Weights of a small image captioner.
Training: muon at rate 0.0022, 3700 steps, batches of 64.
Rows from block 3 of the text decoder of a small image captioner, named by matrix and row number. Rows with one number belong to one neuron. Each number is 500 + 40 x the weight over its row's rms, rounded and kept within 0 to 999. All counts start at 0. Numbers have three digits each.
Before each neuron's rows are labels from the 100 texts, of 14976, where the neuron reaches its highest value: "fires on" is the input token at the peak. Only what is clearly more common there than usual is listed. The data: regions of photos with short descriptions (Visual Genome). In brackets: how many of the 100, against the usual share in percent.
# fc1: MLP up (decoder.blocks.3.mlp.fc1.weight, 768x192), inputs 96-191
# fc2: MLP down (decoder.blocks.3.mlp.fc2.weight, 192x768, transposed), outputs 96-191

fires on: "white" (64 vs 1.6); "red" (9 vs 0.6)
fc1.674:466499555447479477474514495508499506497475446523455526451477489430455478508509526426467511463573472465534434505469435519445454523532575550522555595508543583480551512487552444536443506509489533503419562536431510552505403466515490570539528598461459544499398535536439442510476492528517547545
fc2.674:536490472503543437529464494556475438552480483512492447515543484559464428476477441487504584501481523537468579532486477438502435496574507546545535467566490507434483487454490472518544497485536421525571513547497448520499556410528561520496539556502508503472482492536430566565525477497419476451

fires on: "water" (22 vs 0.2); "concrete" (15 vs 0); "car" (15 vs 0.1)
fc1.257:525560494522434442558513509538530454497507529576546403488507463442458453516493466531481507484516475496466473441481460592529482540475466505564511491452521521466531498464462451492419562542552544497519512543474519519491493526523587455510546435475547430561511502515491570412521453484488496504
fc2.257:503457495557502509504509514427458554466483471518457451448461526519520455443535528465537529479526473462494515527465524527476487421494600501505470539511523534456484477490408507485506509455531537486500444468467506521437499536595480545498479481514412539476556518451505452520495569529378496462

fires on: "brown" (56 vs 0.6); "red" (26 vs 0.6); "blue" (12 vs 0.7)
fc1.709:461557562413544484560545508583534550536528520501469410486514516447439466537503451492509481454531472451515509456498579486490482441538462520527556564468550535506492449479484469544527511504459573494505519522459516541501425478542472554505550529525495550463462503560505483483395553475474536531
fc2.709:465486464508487469630491487605507449466533479569417496466567483481441453467484417449470494453527477542467531554471534472523493419544450536464494457575559520461494477461530460484481457450455558512463475542534443488511460430519489563452551556558499456524448572521512546566491453487487483458

fires on: "blue" (30 vs 0.7); "shorts" (18 vs 0.1); "jeans" (9 vs 0.1); "hat" (9 vs 0.1)
fc1.604:457535532515515417460498547552542444499441476453491469509507540501525507574503536423554556522430548569524495503508472518492487532510519556550475579462420462585568495493455499522515468501542522552537551525522499515560497468461429505512476531545498520470498467504532460484418497542562546488
fc2.604:591481520504573513519521482597471482452480481499518515522503512554477488492494482475475503496601498510429572405551521511469476431516487471515492440435448445547503440554463532535467469478480468506528494570462581496510483478421490454498478531534515472486499514481557430449492522596502580438

fires on: "red" (82 vs 0.6); "silver" (11 vs 0.1)
fc1.577:554522439546475555498453438565545438526491502473529456479516467543512545540494520444492529520594521465472554524499427451576486584506478481553501511452513439499443493472553449414453530590485426504570500482481440471525510464386490494429528489475532467486490442466492485503579551553470517478
fc2.577:520507461585557526430518498535479422551453508522611477531450493525521519469463539536502552503482509541566494473495488495497520515452517506571561577479499523463442476510517536436465459491469472418532498521508498448485475505478485506496531448547480507505451510511606464529560503541426481561

fires on: "red" (53 vs 0.6); "blue" (18 vs 0.7); "green" (14 vs 0.6)
fc1.712:478532544463530461462530540473518583512558515464444486374502503472487430498437496492438493492534543514528534512524553518506551500507448466423482509460526463487459463482468455488520496493549474548496481486480478447521473428492484484498588474487414512431476469517468549446475478481484515538
fc2.712:436539520498466514558546363570518511517566566480471535514466545500440517526477416532474526554567447550507499460498520416537521518527510519492603407555514500530485490466483533435453546487457495517511479512521526488522511472481446543538505466494487465509527467500465490511456485465552496457

fires on: "brick" (34 vs 0.1); "stone" (30 vs 0); "concrete" (27 vs 0)
fc1.621:517608518482493487518489526444571506516516527479495516511547480545516502540574516523523477539524432425420457504470442533423553492503491500534479491502446473515524509547489440562591540500535497525469538483410512536427488448551433502516570459507512428448506555496437508468531512482493443482
fc2.621:498459532468482432555559448490497524518518485485497474453468592473497468492537523520547527563542487523553543448532471496517540465491479509463469539490456440502504410538420488576525547561520575501476511487483490481389471540509572585455505401445442534467502509419503486449547558595461437484

fires on: "white" (34 vs 1.6); "the" (25 vs 5.1); "of" (9 vs 2)
fc1.263:453521523489523510472532568510461500549465508491438508493516464497493601486476461471514542531437457565520590461413464484499576488509560374452507497544554472472508498476505474458492469492458475524518500493559575533476479488487447506518505518473497505570458469474471466545516492532490449560
fc2.263:431529499516387498419508426461515516522471419507510442517461505557489534513478489511527508454555524510468551483595549511467553526517455494479538507506526447499506489480489490524478545459475499540519545432473579504493473565548484411564486578432570481501480509442512527545505557510472524513

fires on: "water" (35 vs 0.2); "wine" (22 vs 0); "glass" (9 vs 0.1); "plastic" (8 vs 0.1)
fc1.35:524537557484476494485533502527595579509515519479567516461504450433517501466464549464483589482529518537452476519558476531479515542501518505493536541567509451452506539472539496421496524484503513477484474536496506435464488464472505538515546553545514466487541541502508519523505522563461514433
fc2.35:465533484503448482562431546474492495559491494509482466510534498465563536527419445559541541450458508497500472554490495494525514457474462543489476468592581476532504423498464534485466499403542476546459506545472477520567435430516581528536453603463594506562525577493547461461458445519462513526

fires on: "a" (78 vs 5.8); "on" (11 vs 3.1)
fc1.479:462593523497537590452441465481475532509545511477470479444532557488491477552436516505488485431438445596479507454543488496545510472568610486493493518464506514508493556448534451460502492436512555512506518447481457569465488493490514412459521514499507502498483453477443482484538493538563468598
fc2.479:465411445431498525548569479520520491539563472441420478527510493427512476533453564514547450557523512427514486549493552491524475449480520493488420548505567466505505479510502490494533481484531540524485527458481539492532464501540454487468479442506492516492498466405433496495528480542541434551

fires on: "red" (94 vs 0.6)
fc1.339:527514552537540483521495550499530503559507518496551466482438508417475473499481448492550522458560514551485504531483476489531521468450483519445493520560493554464524461491496504556534507480513517549561566491460477420560462482553493510460476509522519507432498418528502501470532427535469591545
fc2.339:485427512526465460444510514563494501483536592516493481455535421398446539457512522499536524578528458511487532452519502490461517510460427502484476538489586571508541473581495495438436517478458514504454547517554458444481464544539471530517516487520507460474580525444494562497532530429513515477

fires on: "brown" (19 vs 0.6); "black" (9 vs 1)
fc1.185:518475482485540512479513529566416488502502540532620494519498419517532530490527464461465436562482454488516539493553494506504505447488456455536452451506485504510516573508504472499525499468507484447477489548466585557439487432529514469388478428496519439494542501512430447550519376486512496527
fc2.185:506520582503488414486527472498513552439465529456523461556471541464509495518469452447539470509460482530503501495443552453536437456520511458494515505481485432541529577498576435545445545510456540492457504532447489458387476523516435510536434478445526504487548522531475527478568479511528555530

fires on: "a" (88 vs 5.8); "silver" (7 vs 0.1)
fc1.119:437493490508511442550528577432450488501497438547377535472582528512503583512456529474473567536539497547450467493497488566485560488524487476525493449523526509464588564476495530529523523494522569526511490548447448453508605484578511532455437499425481470548505391473530517470532515453526448533
fc2.119:418534500502467482494538417505488502488552454484417520486480562529553498565465513542466552607481560523465512481527477436528501464474540498508493485571455466457458489523478482531418500514567487506438507559491463505488599556480486479499509473527497475557527432426466483492480538504560522454

fires on: "brown" (65 vs 0.6); "black" (13 vs 1)
fc1.83:414457498532486534428442500540534510497477530476498462447479485576551459495533526624430517482513514585549479508529481510475472573508464513450492470454489469541519528515527529490472522462455548571557472471502482478547487482518542411525579499432548572475413477448518524542398517491537454479
fc2.83:489507466569502549467510472533475517511457458570570469518460420499531521431499491508523506596429533544447508502507501461554463506527483469512509528525479516432467546491517536555536445481448530504565434548504567530473518503471504519532538497530456470443522492479517488497553505432459481521

fires on: "blue" (93 vs 0.7)
fc1.688:513502399433487451475521476540496446527516484475544511538497505482542478504511534470436508466490534535527482586481537523454495494403501606585431590547574497538485521477446467434483530481509507527482477474491513516409507508411514478548498560615456490510496515482619496451477447546516516502
fc2.688:519538469480488515492524486656560494489442496475517512493533474528565479588432450520560490475542543493526516515486523552556630451507476523509516473521497495463569458486521492599465547495502497515501524489486480477481401560463497517518535473489469471498462494461605490471467463516539536452

fires on: "in" (38 vs 1.7); "a" (28 vs 5.8); "the" (20 vs 5.1)
fc1.103:498529421487425499490529502461440530504399469494492449528536476522466523488426448484545496525529545486564457542451446500557549491458508477472495481529493520481491552482515504483518473512502457520461476510513533441510488463456409479592486577543450475496491460512491494571481481529502520518
fc2.103:447483530584464505518478539518542519480494434532478486523459471587519505496472549433493550485550477504474541489501524506557534534476445458499565435430555535533439448582478438475474512434489469489524449540504453437459515435547486465510484517452472443504479434557523428521527426461523487581

fires on: "brick" (46 vs 0.1); "stone" (26 vs 0); "rock" (16 vs 0)
fc1.73:557499497464525484551442550486526505516456546481529531445455469426468431565485515542437483537486494465479478547562496554448442500501505533478476538523473525511505525440508437566576512517489506506537540549528425532427517458500545495562465553464484498498429526521401494520525555527493477483
fc2.73:474507512452478435478543541527487485497516461506461569427538531501509414544531556549467488506542514573490512523520442437529531569509505526550456501511456472528558413461485471562555533510467524529526541533489472549460510531421583529497472461465501541572500531507484576484499520557532536525

fires on: "a" (14 vs 5.8); "sun" (13 vs 0); "light" (13 vs 0.2); "of" (12 vs 2)
fc1.759:467523488495496443476482522508477469548457521495464533475503513482503517504470478576517538579518468495517498521503446534493486531474588451514515468440470513516473477528497531516409531498500469524511477505537538434382508525526497534481557526450475466460496532503443517469496565547448476573
fc2.759:411495513542467507557514482481475511479513476487516526508577544363417496458466540559520470500541432457537457444482482464500479522546437494552477512464527457506507506521443556473420518520477450437482526497513492453317544502537485513495495515464455518502420513486539500479506503492516547486

fires on: "brick" (56 vs 0.1); "a" (32 vs 5.8); "stone" (7 vs 0)
fc1.668:509572535561398526490477502525498547461504526452483569576531490560539543489513476490439515443571587495460503542545450558447527483548461553550513506535497509504496512528480473553546573470525493468529458471473513492461493407426462488526511499424492473477457580489516555531537487474529504504
fc2.668:509468478519479485516567504504492593449488482525520499450511563479470479574506541554503528553495454446497520538439506432477448497457508542509503520510510483449426488534413497492468554501540483427518484546480537410438520502565548538488443503504468522429528548456442436497540437498484521467

fires on: "beach" (20 vs 0.1); "head" (8 vs 0.2)
fc1.139:573437417526461519493513515502484493517504542517484479520494511514448499476496525542484546504483527424512531538486540492538442483545572381509519501490542475540514481477473557445563533466469457475500462478477570535551513508478473474496566532507504411580564511477536504532485511457492513469
fc2.139:511497427577422442479394494517523557514510457517538416491513454465451479508523521488535495468483462490439455513577522521461504583516522533422505492502509535513564468514401471492568557500486508508498508526488568518517507493540527533538487629537470553552494506454529479528447513525454484540

fires on: "brick" (16 vs 0.1); "chain" (8 vs 0)
fc1.197:554540481518427446560428468534464569496462428457492550499541401431512493509489473532429449476525550485569459552458515493468534536514513558467577513430507477482435476534456523422546502544486449526494511495514497452531536518515492518507457597508501533532431511536437500547482496514559505498
fc2.197:484535526493470510552488464508517503441483477507513535482464502493535510494512512501498594488519496457545541495433520463477559479523495524528535551524551468455441457508512505535519486505536513511520466470405506493488531480506432489497455493524484508526422592512480442477507501506440506397

fires on: "white" (18 vs 1.6)
fc1.397:531528512518506475485542466500480493507477512556555474574459578515503499448517535483467452500521478561489476420460578488545567494535477492443457538581618563392468521533498432510499566461510452546475532450491485561513508553546535481448516443466464487503469454557469521469476536502462509512
fc2.397:495522456458573519524519505498489465519465443514567467600468437516445534440442417555478544430476486516562536451508476527492445472579420512509507520466502542559517538536507537515404563478492469482541503438532454477521537520528489463549532531470542501465486522486566471508488487458498516495

fires on: "of" (40 vs 2); "baby" (11 vs 0.1); "is" (8 vs 2.4)
fc1.564:435497501531473452459501514546489463490532539488502501495513516539505559478505517450463437525564454486543527491559530511477482445497491456494498469442440546494530496558534500471497574489449503389460489535473432500464376520513563487498399494513487457493552542565473516557472490523589450475
fc2.564:485544515467538512557536431497480551488504530478476520557496491506453454514525538530507474505550552488440498447513526454575547526486464519464433506506496464483448620506390452453474560484491473533401436457492562515501525531540500602477495510486484432446509525488507504530475500494495538501

fires on: "white" (21 vs 1.6); "with" (14 vs 1); "black" (10 vs 1); "cat's" (9 vs 0)
fc1.142:504599487425466496480524535500465480463469480500553495485525567474517418491445489525518527587539510455494519553510521497479490476412493444484542502540507468535545533503543416471473472428483455494493471488462432419553434562435446575494467497489507497537476483568548548521555512482549510524
fc2.142:493537508575408510475499548447515500477537484543451526472464505453465482427459499465387497536489475521524472512511497512467529468523396510507489477476533533485599513539517541524532499528502508585494486531486460495514481473573443519512470457515537502472537489519581501495685578379479531540

fires on: "white" (47 vs 1.6); "black" (14 vs 1)
fc1.511:498452517491474487502549534520514484555500505510523554496492437484545518462550486515441488499489450506567460493511578501440511582493460480488564452571511498491532449500509468492491463561599514555481534478497592500530507500531518492565456448542474429495497453549543467493581472536481460503
fc2.511:481500518509484543510455482609537493531470492497416533508522528519557569483508422507460530497543575439470469527468542557499538519556587536459502503447504528570477540429460535509441513464491518450498488517497533543503516512461469495523524463482434489505498543475634535484445547510497482460

fires on: "plastic" (49 vs 0.1); "trash" (19 vs 0); "coffee" (18 vs 0)
fc1.616:558547444577489539506525525506441573539397520420517452547550473478540531516508504516603521442539485558476503513567505514503513519509503476453525526492496466480520457417424510466506542440486469469515489562494574542508519538526503454438540537523509386575495474487437502494468555505516522503
fc2.616:579554388522584569432506562532477551506494465488538398492471492523524531499499471430579488511487519509507473500493514537513552457434527437512537495483458477532500445529550495495469553434495489473501507451461487454505516483532509468530504499487495469611482436542499472422506504513503446543

fires on: "of" (22 vs 2); "fried" (13 vs 0); "cooked" (12 vs 0); "shredded" (7 vs 0)
fc1.503:455462536441557418475430560534606480551424500553507503462515492515473448481474570522478551471444505499456395525502467572501457513456477540507503484458476426547557458522530489516510570419447475576444490533411491507533476511505482518503523519485514477542527474517505432549516536475520468460
fc2.503:515483603529477418578522477453470462557625492440524442570471442548578511451501496489566472448520491437549500466526545548479488502522507513540511436457503470510513487521421477484486543491422516525491488502534513501517493457485496459527479553395502454561489463490505537501496476522468444461

fires on: "sign" (28 vs 0.3); "plate" (21 vs 0.3)
fc1.452:482462485472512542480519587460476511517519458631512452503559518562518520433474513474427520543553550459539540537515465491515464489471483584415490501515514505506416538481504514603456505496536549478523486464441446491437431488472451481523535498493558476446498472533471538399476439569517464518
fc2.452:489469537466488487468508487514559520511442458472497513465552549546393522477443513541493508457555517503553464472432465456543394547492543502480547508515553501451517475552463502504499492480513610453506484499533526507560431531508527398484457493549551421470519477476502585466531543479510492566

fires on: "brown" (91 vs 0.6)
fc1.533:484499535508534476540543561523458536614442564530552517490483509508480503549531493467574451526487497541496502487505542520443448451476467475549488499461462498442508542471492455547549592529492543439520453575479485500412549441513498453465495506544483467486478504525468534490505459455461413544
fc2.533:416467464510545491532473503599488514469464453598496426521508475517429468527428500511530458487440467486484456493450476425486487463472420484532452566481467529465466456546603425527509508431503572569496459566495500504507473375542484458431453524587559509520412546523544479520479478513474449473

fires on: "man" (80 vs 1.1); "boy" (7 vs 0.1)
fc1.388:489517469537552499463538474490511488457476436503522458535516500547495449506483542427509418525467562524590484479565505438461521504507509472523512563550537506468488417438470581540581527516503569514497567560542524511495539563430519520453487461499528448489509509509548536507445488504499525468
fc2.388:501572458476522522426487547434506539515440513485513443537544504447459558533441490515479425461509489450402430467414532489537568451454494502447473538425516514507566473473496548530460497490405406475465471505464429475520504457484512460456456549542514494493551506534473516573509495588485572508

fires on: "a" (69 vs 5.8); "on" (9 vs 3.1)
fc1.177:490474526577472447425478489515512518504396548558438464473522518501464530467505523506501514494600488522518482526451489508458471515387488529444521475541509509507528506503490563539522489517446503415515472502432522512447518510410460425519568409522430370487448468491458483463498489487524503501
fc2.177:498552525434557475545473488515491505441446529526517573507490524550517484553506533538448509571532543536371487461520468476534588493466529508482510563502496433475504488511552517502509437500484473477505492533517431498554618544468436518509509444527550474523542512507457517557486474481506451443

fires on: "plastic" (20 vs 0.1); "trash" (20 vs 0); "garbage" (8 vs 0); "cat" (8 vs 0.2)
fc1.295:476502426488555544523489543473510515548509499562520466534449426512645518485482490480527465479473623559506476569469539456428430521415550465471518469520514472480538465487489439472487491453455453496497484547509522489527511476460558472481522502534494480495444473442514462517513485489506541499
fc2.295:514495482500568530515445519491577500512449458483575526458534528493539488487501486576493531442459541542514420594559569538528517464407485448533536483436508471520500533456552474480498509491513469462488426508466406500454466467492569447529511529457510464523514481495520591504467497447489509535

fires on: "white" (17 vs 1.6); "water" (8 vs 0.2)
fc1.538:487576492490480485456452532515493429507446545481481533506512531471518497461537464508562592501481612566527460520461477517472497483448451505543555478530508501468489437460481542471472490497517577499500542465601521506555448440453407467457534482556504432533505495567530486577522406508420507518
fc2.538:551461519574517500480557491568469523455447480537534485550589579533564495528502552567471511480532538508481511521506564583540526453457510386502473522509429516480475552548483493554500455544498511489485444537472497535480505461478490574531516549475511445475468481594485498539524579519494553477

fires on: "red" (79 vs 0.6); "blue" (18 vs 0.7)
fc1.523:584526570491562557456522554495502545618447546454532435534414525487507426542476495461550525495510482504497546543551524521485499470576449522532509491497439549454537495440548482494508506544510512491614538491480480516514464485485465458515521517485557534456531518517520571560528441533512521507
fc2.523:581495444543475473481478513598440456495503586507441440498498497489496529441548462523500567446489507538510502475548512456484536456516419479445503521542615493462482516512409482556497512563462508491451569460511492460502489530476456531455543503522466513457494513554563459594524447461502488442

fires on: "brown" (27 vs 0.6); "of" (21 vs 2); "blue" (13 vs 0.7); "cloudy" (9 vs 0)
fc1.284:485530524481468482485541528541494442548435484475507477441516538502480494527491465568427567504576560510528573596502598513519467506532468543425413528401488425538547474535554539461528504501520492535545494553539473523542491530497513440510540485523543506524486463508509471494498498532542513437
fc2.284:403488499509516506518506460473527461459472544451544474521494457502465452538439416477529588497492450489503529591489486435553515500475482523498519492505482495477547494455523479507524531523560480535518530537445573540468473564479457493523520575501529494539456508500495428456487470487522533464

fires on: "water" (35 vs 0.2)
fc1.365:501523519523567496534501411510538444490458448453465537488597509461493467522509516517475569468483495523438475494428468439550524524548545462558503500485510533490521521461500578473486485536508455558546474473518556543506480438512470480494465435479602519543557476507493581541525464491528560491
fc2.365:473556462487445509493531444507499419485537496460499468529502481569531492427563457510480497416503472412469479519474473530506512517575516510550550484444545494539548518515443533441491535493491529508401489481464492498524438472470503471485488482501490468511538522480576542483499483480486459459

fires on: "brown" (49 vs 0.6); "black" (27 vs 1); "red" (9 vs 0.6); "tan" (8 vs 0.1)
fc1.393:518486505441478463421506515503432427514452459546538456485465497515550487473484466494533543527498512546503481531474456427463427450471451526481526467549510505481462568529500490468424458532463513503509561515482463576464521505410530594440494539616576527527401520485530443506499490502473487512
fc2.393:585444492504466501539500456545494533499475470554493430530496498509496529491533482481466443531503502525498537546448505488520439451504503527455490508482507516498509541521531486532599467536503499505589430434519473498481474402545495413498541579448527462510534462556548529581521510429496578500

fires on: "a" (37 vs 5.8); "on" (33 vs 3.1); "the" (18 vs 5.1)
fc1.480:466501515489502504531509436477516493516462469440473460458497524457470507543424533521423540509562505452514516535451427494478470449488547512550496473449471492515482499570561527508520454526497423516509497564459561536575527434459446469539535523504478512514496475546495495469516522431543538522
fc2.480:468461488505580580444468437481536510522442517512562410504532505522489531495465547512516474500538491513570557459486464568522508469501455443511464393604493577469522565466504455512443468519447508564512516484495585519564492487494431528501586526565510444533488500501472548488449544546452541531

fires on: "a" (50 vs 5.8); "the" (47 vs 5.1)
fc1.233:561432523570468562451568463467552490485479514508498449508480516495461496507448487538558524463384588430480454488464415495506527464555456453531470511465527485537459446444496509504488518556524537541494512516558569537496516472485561596462485442514460484544547509362491502543499492482534522508
fc2.233:472552550485552505499503492543489554519521463486420500454494480493501460551523492469492490522569433527511449520533486487464533530437574559489494578561515559439525488484521527487553529446540441455549496478402554438504623473464515522463532471539498491520497482533433478443525532522504487441

fires on: "of" (58 vs 2); "the" (24 vs 5.1)
fc1.678:448566520456566442535554512476501514503477535557532459488525538492459403471550485571447576507404509509519495472463592517494565585524513493502478516511498468483494487472496475419516445454539482473506525534534566490484470566507484471545531542500524519493509598481480529490519542466540487494
fc2.678:503512456527451489572463518465559459414462539500497506509496450500531510455536431538491511508494469586472555533508500550525527495614538559478549507519572510513570495383524476518558495438495476519514518547483505515501477552494524487509551601537541546538556525558551477433523464507497572516

fires on: "sign" (37 vs 0.3); "ski" (30 vs 0.1); "board" (7 vs 0.1)
fc1.569:486566457549437570463504470509486472488528555598524576540552466513491489431481537454504474536521465473553409549567481502482402537546468527540567606508520450478480544449456545533503528509588541490523469529475577551443458485511433463498532521547509467474484484532463590447472456465496522507
fc2.569:507495521485497527478563442509460413493414472470520508530518533465501554568530534504551433545500448443534480550476490535450515419546533543564517505484493452529418491540498574457456490483537533539458440538393509541550530550461452435535551477493490531513508491529480547486475505457530546470

fires on: "in" (89 vs 1.7); "above" (10 vs 0)
fc1.449:545502477371482484565525470474582422521490590491571511494493491462482529477440487469512495580434472495527491467484568558529533499463499493461528521417518507547547505519540488483521530499515524443555543489501482482463526502507545463547437528489467562516591540512554438541527431536453572531
fc2.449:442537438468439442528537503586495414491489520457547445478536484496470468536501585474471447566478560484491412498464533514532516459483527486536532468492477483449492432539527538562491521531428462431481480447505458565472473479461419487504470538553462560528525493477522485531584518501525489492

fires on: "blue" (66 vs 0.7); "black" (12 vs 1); "wearing" (7 vs 0.7)
fc1.311:509516511441451480487548485570549526474423448465519479571538433534598496480520498465522484464505553519468469590508516433482502463496459491487478460554571488523451556502551415492508544464440506448607498448437523554492434464456472524531494517560470509422447420523534533478386496472602507507
fc2.311:535454459508462483457486497553520498548489473467534515525589506514565494484445502528492510527538460552497486507426580566506493493464501537516480510512503486450500526422452451560584574573529453510453500514532558536495476476475544518534473537466470481474478471442553515502514458472474536510

fires on: "man" (52 vs 1.1); "player" (21 vs 0.1); "boy" (21 vs 0.1)
fc1.320:513525426512467492453516502562482462557545429551433435564494495510570473459536480552453539524503489495484559559485545546504523476513446526527492460562466437486449508499492463477475574574523433473530550582437440493506533504468425461464545491441495475501473498495457542480509485539482465491
fc2.320:497488533508502623501441569554545474571453429458496550508541504575502564443458502510457548490490460522516471528513478476536440483467469481521469474477485506481530500436462483480483511462529467495532506481533480464437446566564501498514403494496527516502547467510510519473434542543546465519

fires on: "blue" (40 vs 0.7); "and" (37 vs 1); "with" (13 vs 1)
fc1.164:597505475468481542462582490553500471471581431558563443525431570525573465488487504437491495500582586596449484435537519524539481488542483458506540549490533503503480514505568525521578535541516533519558475494451487496490506571453564436513477598486456512528490569559526488512504448528420460551
fc2.164:560468544522522454400522553541486510574485488520469535461487545559504479552414493569479488534489530522565482520554524509456472514496451516510460490523503505553484565470566513462470471528563525570559490503437458514425465493385526504589492518503559505473453442438591480499469539542506545477

fires on: "in" (49 vs 1.7); "to" (23 vs 0.3); "on" (18 vs 3.1)
fc1.561:517545467451504486465490512500453462590460481480470543495540519520567503505473534478542529429423525476502491464494539524433414532429455605535516499506563522553462486536489520526445453525481500412494560495488545524501486450480499434503486455477414580495500502497475522523448501583464453477
fc2.561:530522497514502512474521506591457547524458481502418526532493489498531495473431441428541499513432470519577439516487556485413478511464530433551522485585532504472465542572573552453459487516480524519507478416465464491517477416472504551462579483455490532524556480515413506605491529489509461479

fires on: "in" (30 vs 1.7); "on" (16 vs 3.1); "above" (10 vs 0); "behind" (10 vs 0.2)
fc1.669:528513554483545498523478470565559450506487497418523521523474489534537547482455466509509509488422464478587541527442492543449424554499480563542489494496529556497451529511479534490421517519488490471485536498544491524492520502443489426478458407483417577499564530508548564487537476566443499519
fc2.669:493525482519451465495540508527499463511485510526493489444488491506562516508427500485496438498454471459515428524515569495461480482462491498544503461485545490436406486555610547488471565501462460484481479497433530475502471426475488536483559483503409540492561506500482491536510493503510452481

fires on: "water" (69 vs 0.2); "plastic" (19 vs 0.1)
fc1.199:519511461600447413476420534499531574520447535512499497424454517527498491509521462508488474539474541476491391548481523530522521522495530569511504528538548549462533508530467444491454534428475490485514557588521504506489469454508528476489515564544481479476502585442472486400534448536448479523
fc2.199:580490455505442468505529534533547494557478466480509508486545524454462559534584462556563581509496500525458544581522437533495556510418499455517471556564443537512543483470528492477512520606440525487523466461500446540464523545451520489527479463570576502526468491445544529491551487504417506501

fires on: "being" (21 vs 0); "is" (18 vs 2.4); "with" (10 vs 1); "and" (9 vs 1)
fc1.201:455572498504511471444512466521539466508514452501549580487491545454494550534465510559570426504584544490469554536456559468436470461456516465432556487531571472568536515491404494429498528510516543524395516521492502498557491573551483516494521512500511519529428546489470425522559471483485535493
fc2.201:449504473563474474485536541481467514519585500425485448518476503555517457505509555503533547556535519463516531436500560482558492514468486471438504438495502495537534472436510553542578534487528479512528476516505547424402513445463471467451513462528568524485514454519459497462475418424507412544

fires on: "of" (63 vs 2)
fc1.219:505537481509460473461441515513599595514518457472585516484537458504546523578498469522493526479510485535499565553555458548511554527555500474432504506506578513492548556556455462539535464483524525519517572482533531493480462519536534452531546532481509532463524525551439589526425531446525468486
fc2.219:520495478547457489563554588540490520475514508490481463497488491484468420514519517491519537482446498461499512453440491503562447471556508489446562480479539530558533473492541491545494479510468557499477488546604492580556463566432525453480533493518509577430490513526496494501524500519506522543

fires on: "blue" (59 vs 0.7); "-" (9 vs 0.1); "three" (8 vs 0.1)
fc1.729:553514424537507438459566466545510442492488467469514455562463462520549476497458468576515530492484554509454440494501507427533447490518479529530511459505475439457494511487513514503462489477445497552539550563559608473507471539489579542465486496600530465552472545461485450520480489541550541502
fc2.729:503561515477522517442432552566585482519453520492537475459542506527528482433520490433536537497561493478497475544483507551526531521442532502458503398486462521508585474449494555507520505536463509511461450499458446510477536516469459444505507495460528450558453469465501456484487488503523518474

fires on: "is" (12 vs 2.4); "sitting" (11 vs 0.2); "are" (9 vs 0.4); "head" (7 vs 0.2)
fc1.121:522456544507518495449481432432455505523491441563567507504513419539484476482452511515502469488470520557479573460410542455476436499476605512466515462448427504497522478504422492495408480423489520512422448508482485502514527478532497541525550454442486376466460564521445531515475492505513503464
fc2.121:469483524466501533438530514433499515593491466465535478493472470523470489490496452536459441466523487496424453485562572500592527473467500494470455436469492463526558508455493529484468445533525464517481490530471485443450558450520544477454542459513513446425499416529501521525552496511491516551

fires on: "white" (30 vs 1.6); "yellow" (23 vs 0.3); "blue" (17 vs 0.7); "black" (8 vs 1)
fc1.354:520541514500480437492453529495571531560439566491469496426498438557456474557485537457471475452527430459459520533451537449517465532506441480513499488523378470514573481495504537478531533475529498523486519527478510561511490473533434487492620438486466502477576539453532443531502469478529520534
fc2.354:538525439464521503496428535540431602500512500498472409462429548491444454465506513473504497518515469464532453541511487538551516482443470553529418499515502488416448493526517515554480525537487495506485481456503443470498505537485482536541561483507458537510485512431461474510486456421490503513

fires on: "being" (10 vs 0); "american" (8 vs 0); "life" (7 vs 0)
fc1.99:557496436521509433373548519463539512582498498430512556498547495474595464548431459472534470534539474464588432442473542535515545514527536498567519478574477516466485478516474455440419437475538488555487514495465484484527504567559514490553510532500530513524474516486486479515442531532478491585
fc2.99:459533483538543518504493515506485499522442535487473522491463557457472451476431487407499477558531529500493620479540418533484485514468491441460516486449480465518494543442498420522505510404540528537435479525507550439511435508463545513456505461500535534565449486521527441511507473466438481499

fires on: "sign" (25 vs 0.3); "plate" (20 vs 0.3); "cup" (10 vs 0.1); "mirror" (9 vs 0.1)
fc1.147:503552501528506545420562632550529481479426525574530510546497463494501564538466476513477448498527470537542475471480449512528497490509528566519543500531485460489441484488554518533480489558500490659512496430495459477528482487570453443470500541485581447496509582454541540452460460507534531473
fc2.147:555471510494509585525544473477462496551534466495565462448477535523369512479516513499466485557511495520524514493531481484522472552459493458484514491519489473504576552569477489572479594456557491497522432494501533514570499477466448439563482468508472536536490519506480513489545456501576544503

fires on: "brick" (49 vs 0.1); "person" (10 vs 0.4); "rock" (9 vs 0)
fc1.30:526491426549485474566505491559534415489490478509483565459499536421498497561533481519490520520492487470402515495532434532544476496492523520555464517566426499530427482498476482539576476564466455467481472448466465526479510529500580559454539440496560498480473468494453455540521501561462523435
fc2.30:487421525561534397478601480498546458504509459501483455550501546502433496499553516494559579569519599471489511452568511532487512449511447521500475489468447545460538496524487563497513607471485515462521574504513483532449446466483530523546516514418428473505477523466478485481482509479471454522

fires on: "is" (82 vs 2.4); "has" (16 vs 0.3)
fc1.762:468531496440474477539483555563503527504458448497446513449481489521526488533518474542516519489466506575451537543490555530525428426517452492441512472482461551512452576480514469415515476498498537548480545557552429514509398484502500428485534543455510513521466524542530498463478476519461478501
fc2.762:453525525557496568524433473435515476506471557454589462563479503522455497494550576534489514505467479497533609439474564535511513498535511567504436360539545497507528516499435507521584533538514503497506518530579567512556484488471554470468541573472534508518454509532472486528464520510466395469

fires on: "brown" (40 vs 0.6); "of" (38 vs 2)
fc1.695:510572570541476494557503479474487509521473469487494484434563468493492508534483482484383548480529520505520457523434590504454418541562552545489507515443482495507453470508490429425535548518546515393498443579433493522537475475468460431451543524481564504510483537578527483465481533462536526520
fc2.695:369488435510461523578459477501499489493530529467528491519531476484478428503495460450572579496518482521500500562385527454546519413543460571491463525584488520452545496501513518519507513509598517530452485501465541501538525466521520497450540530497586491571446573521493447502523457464472469494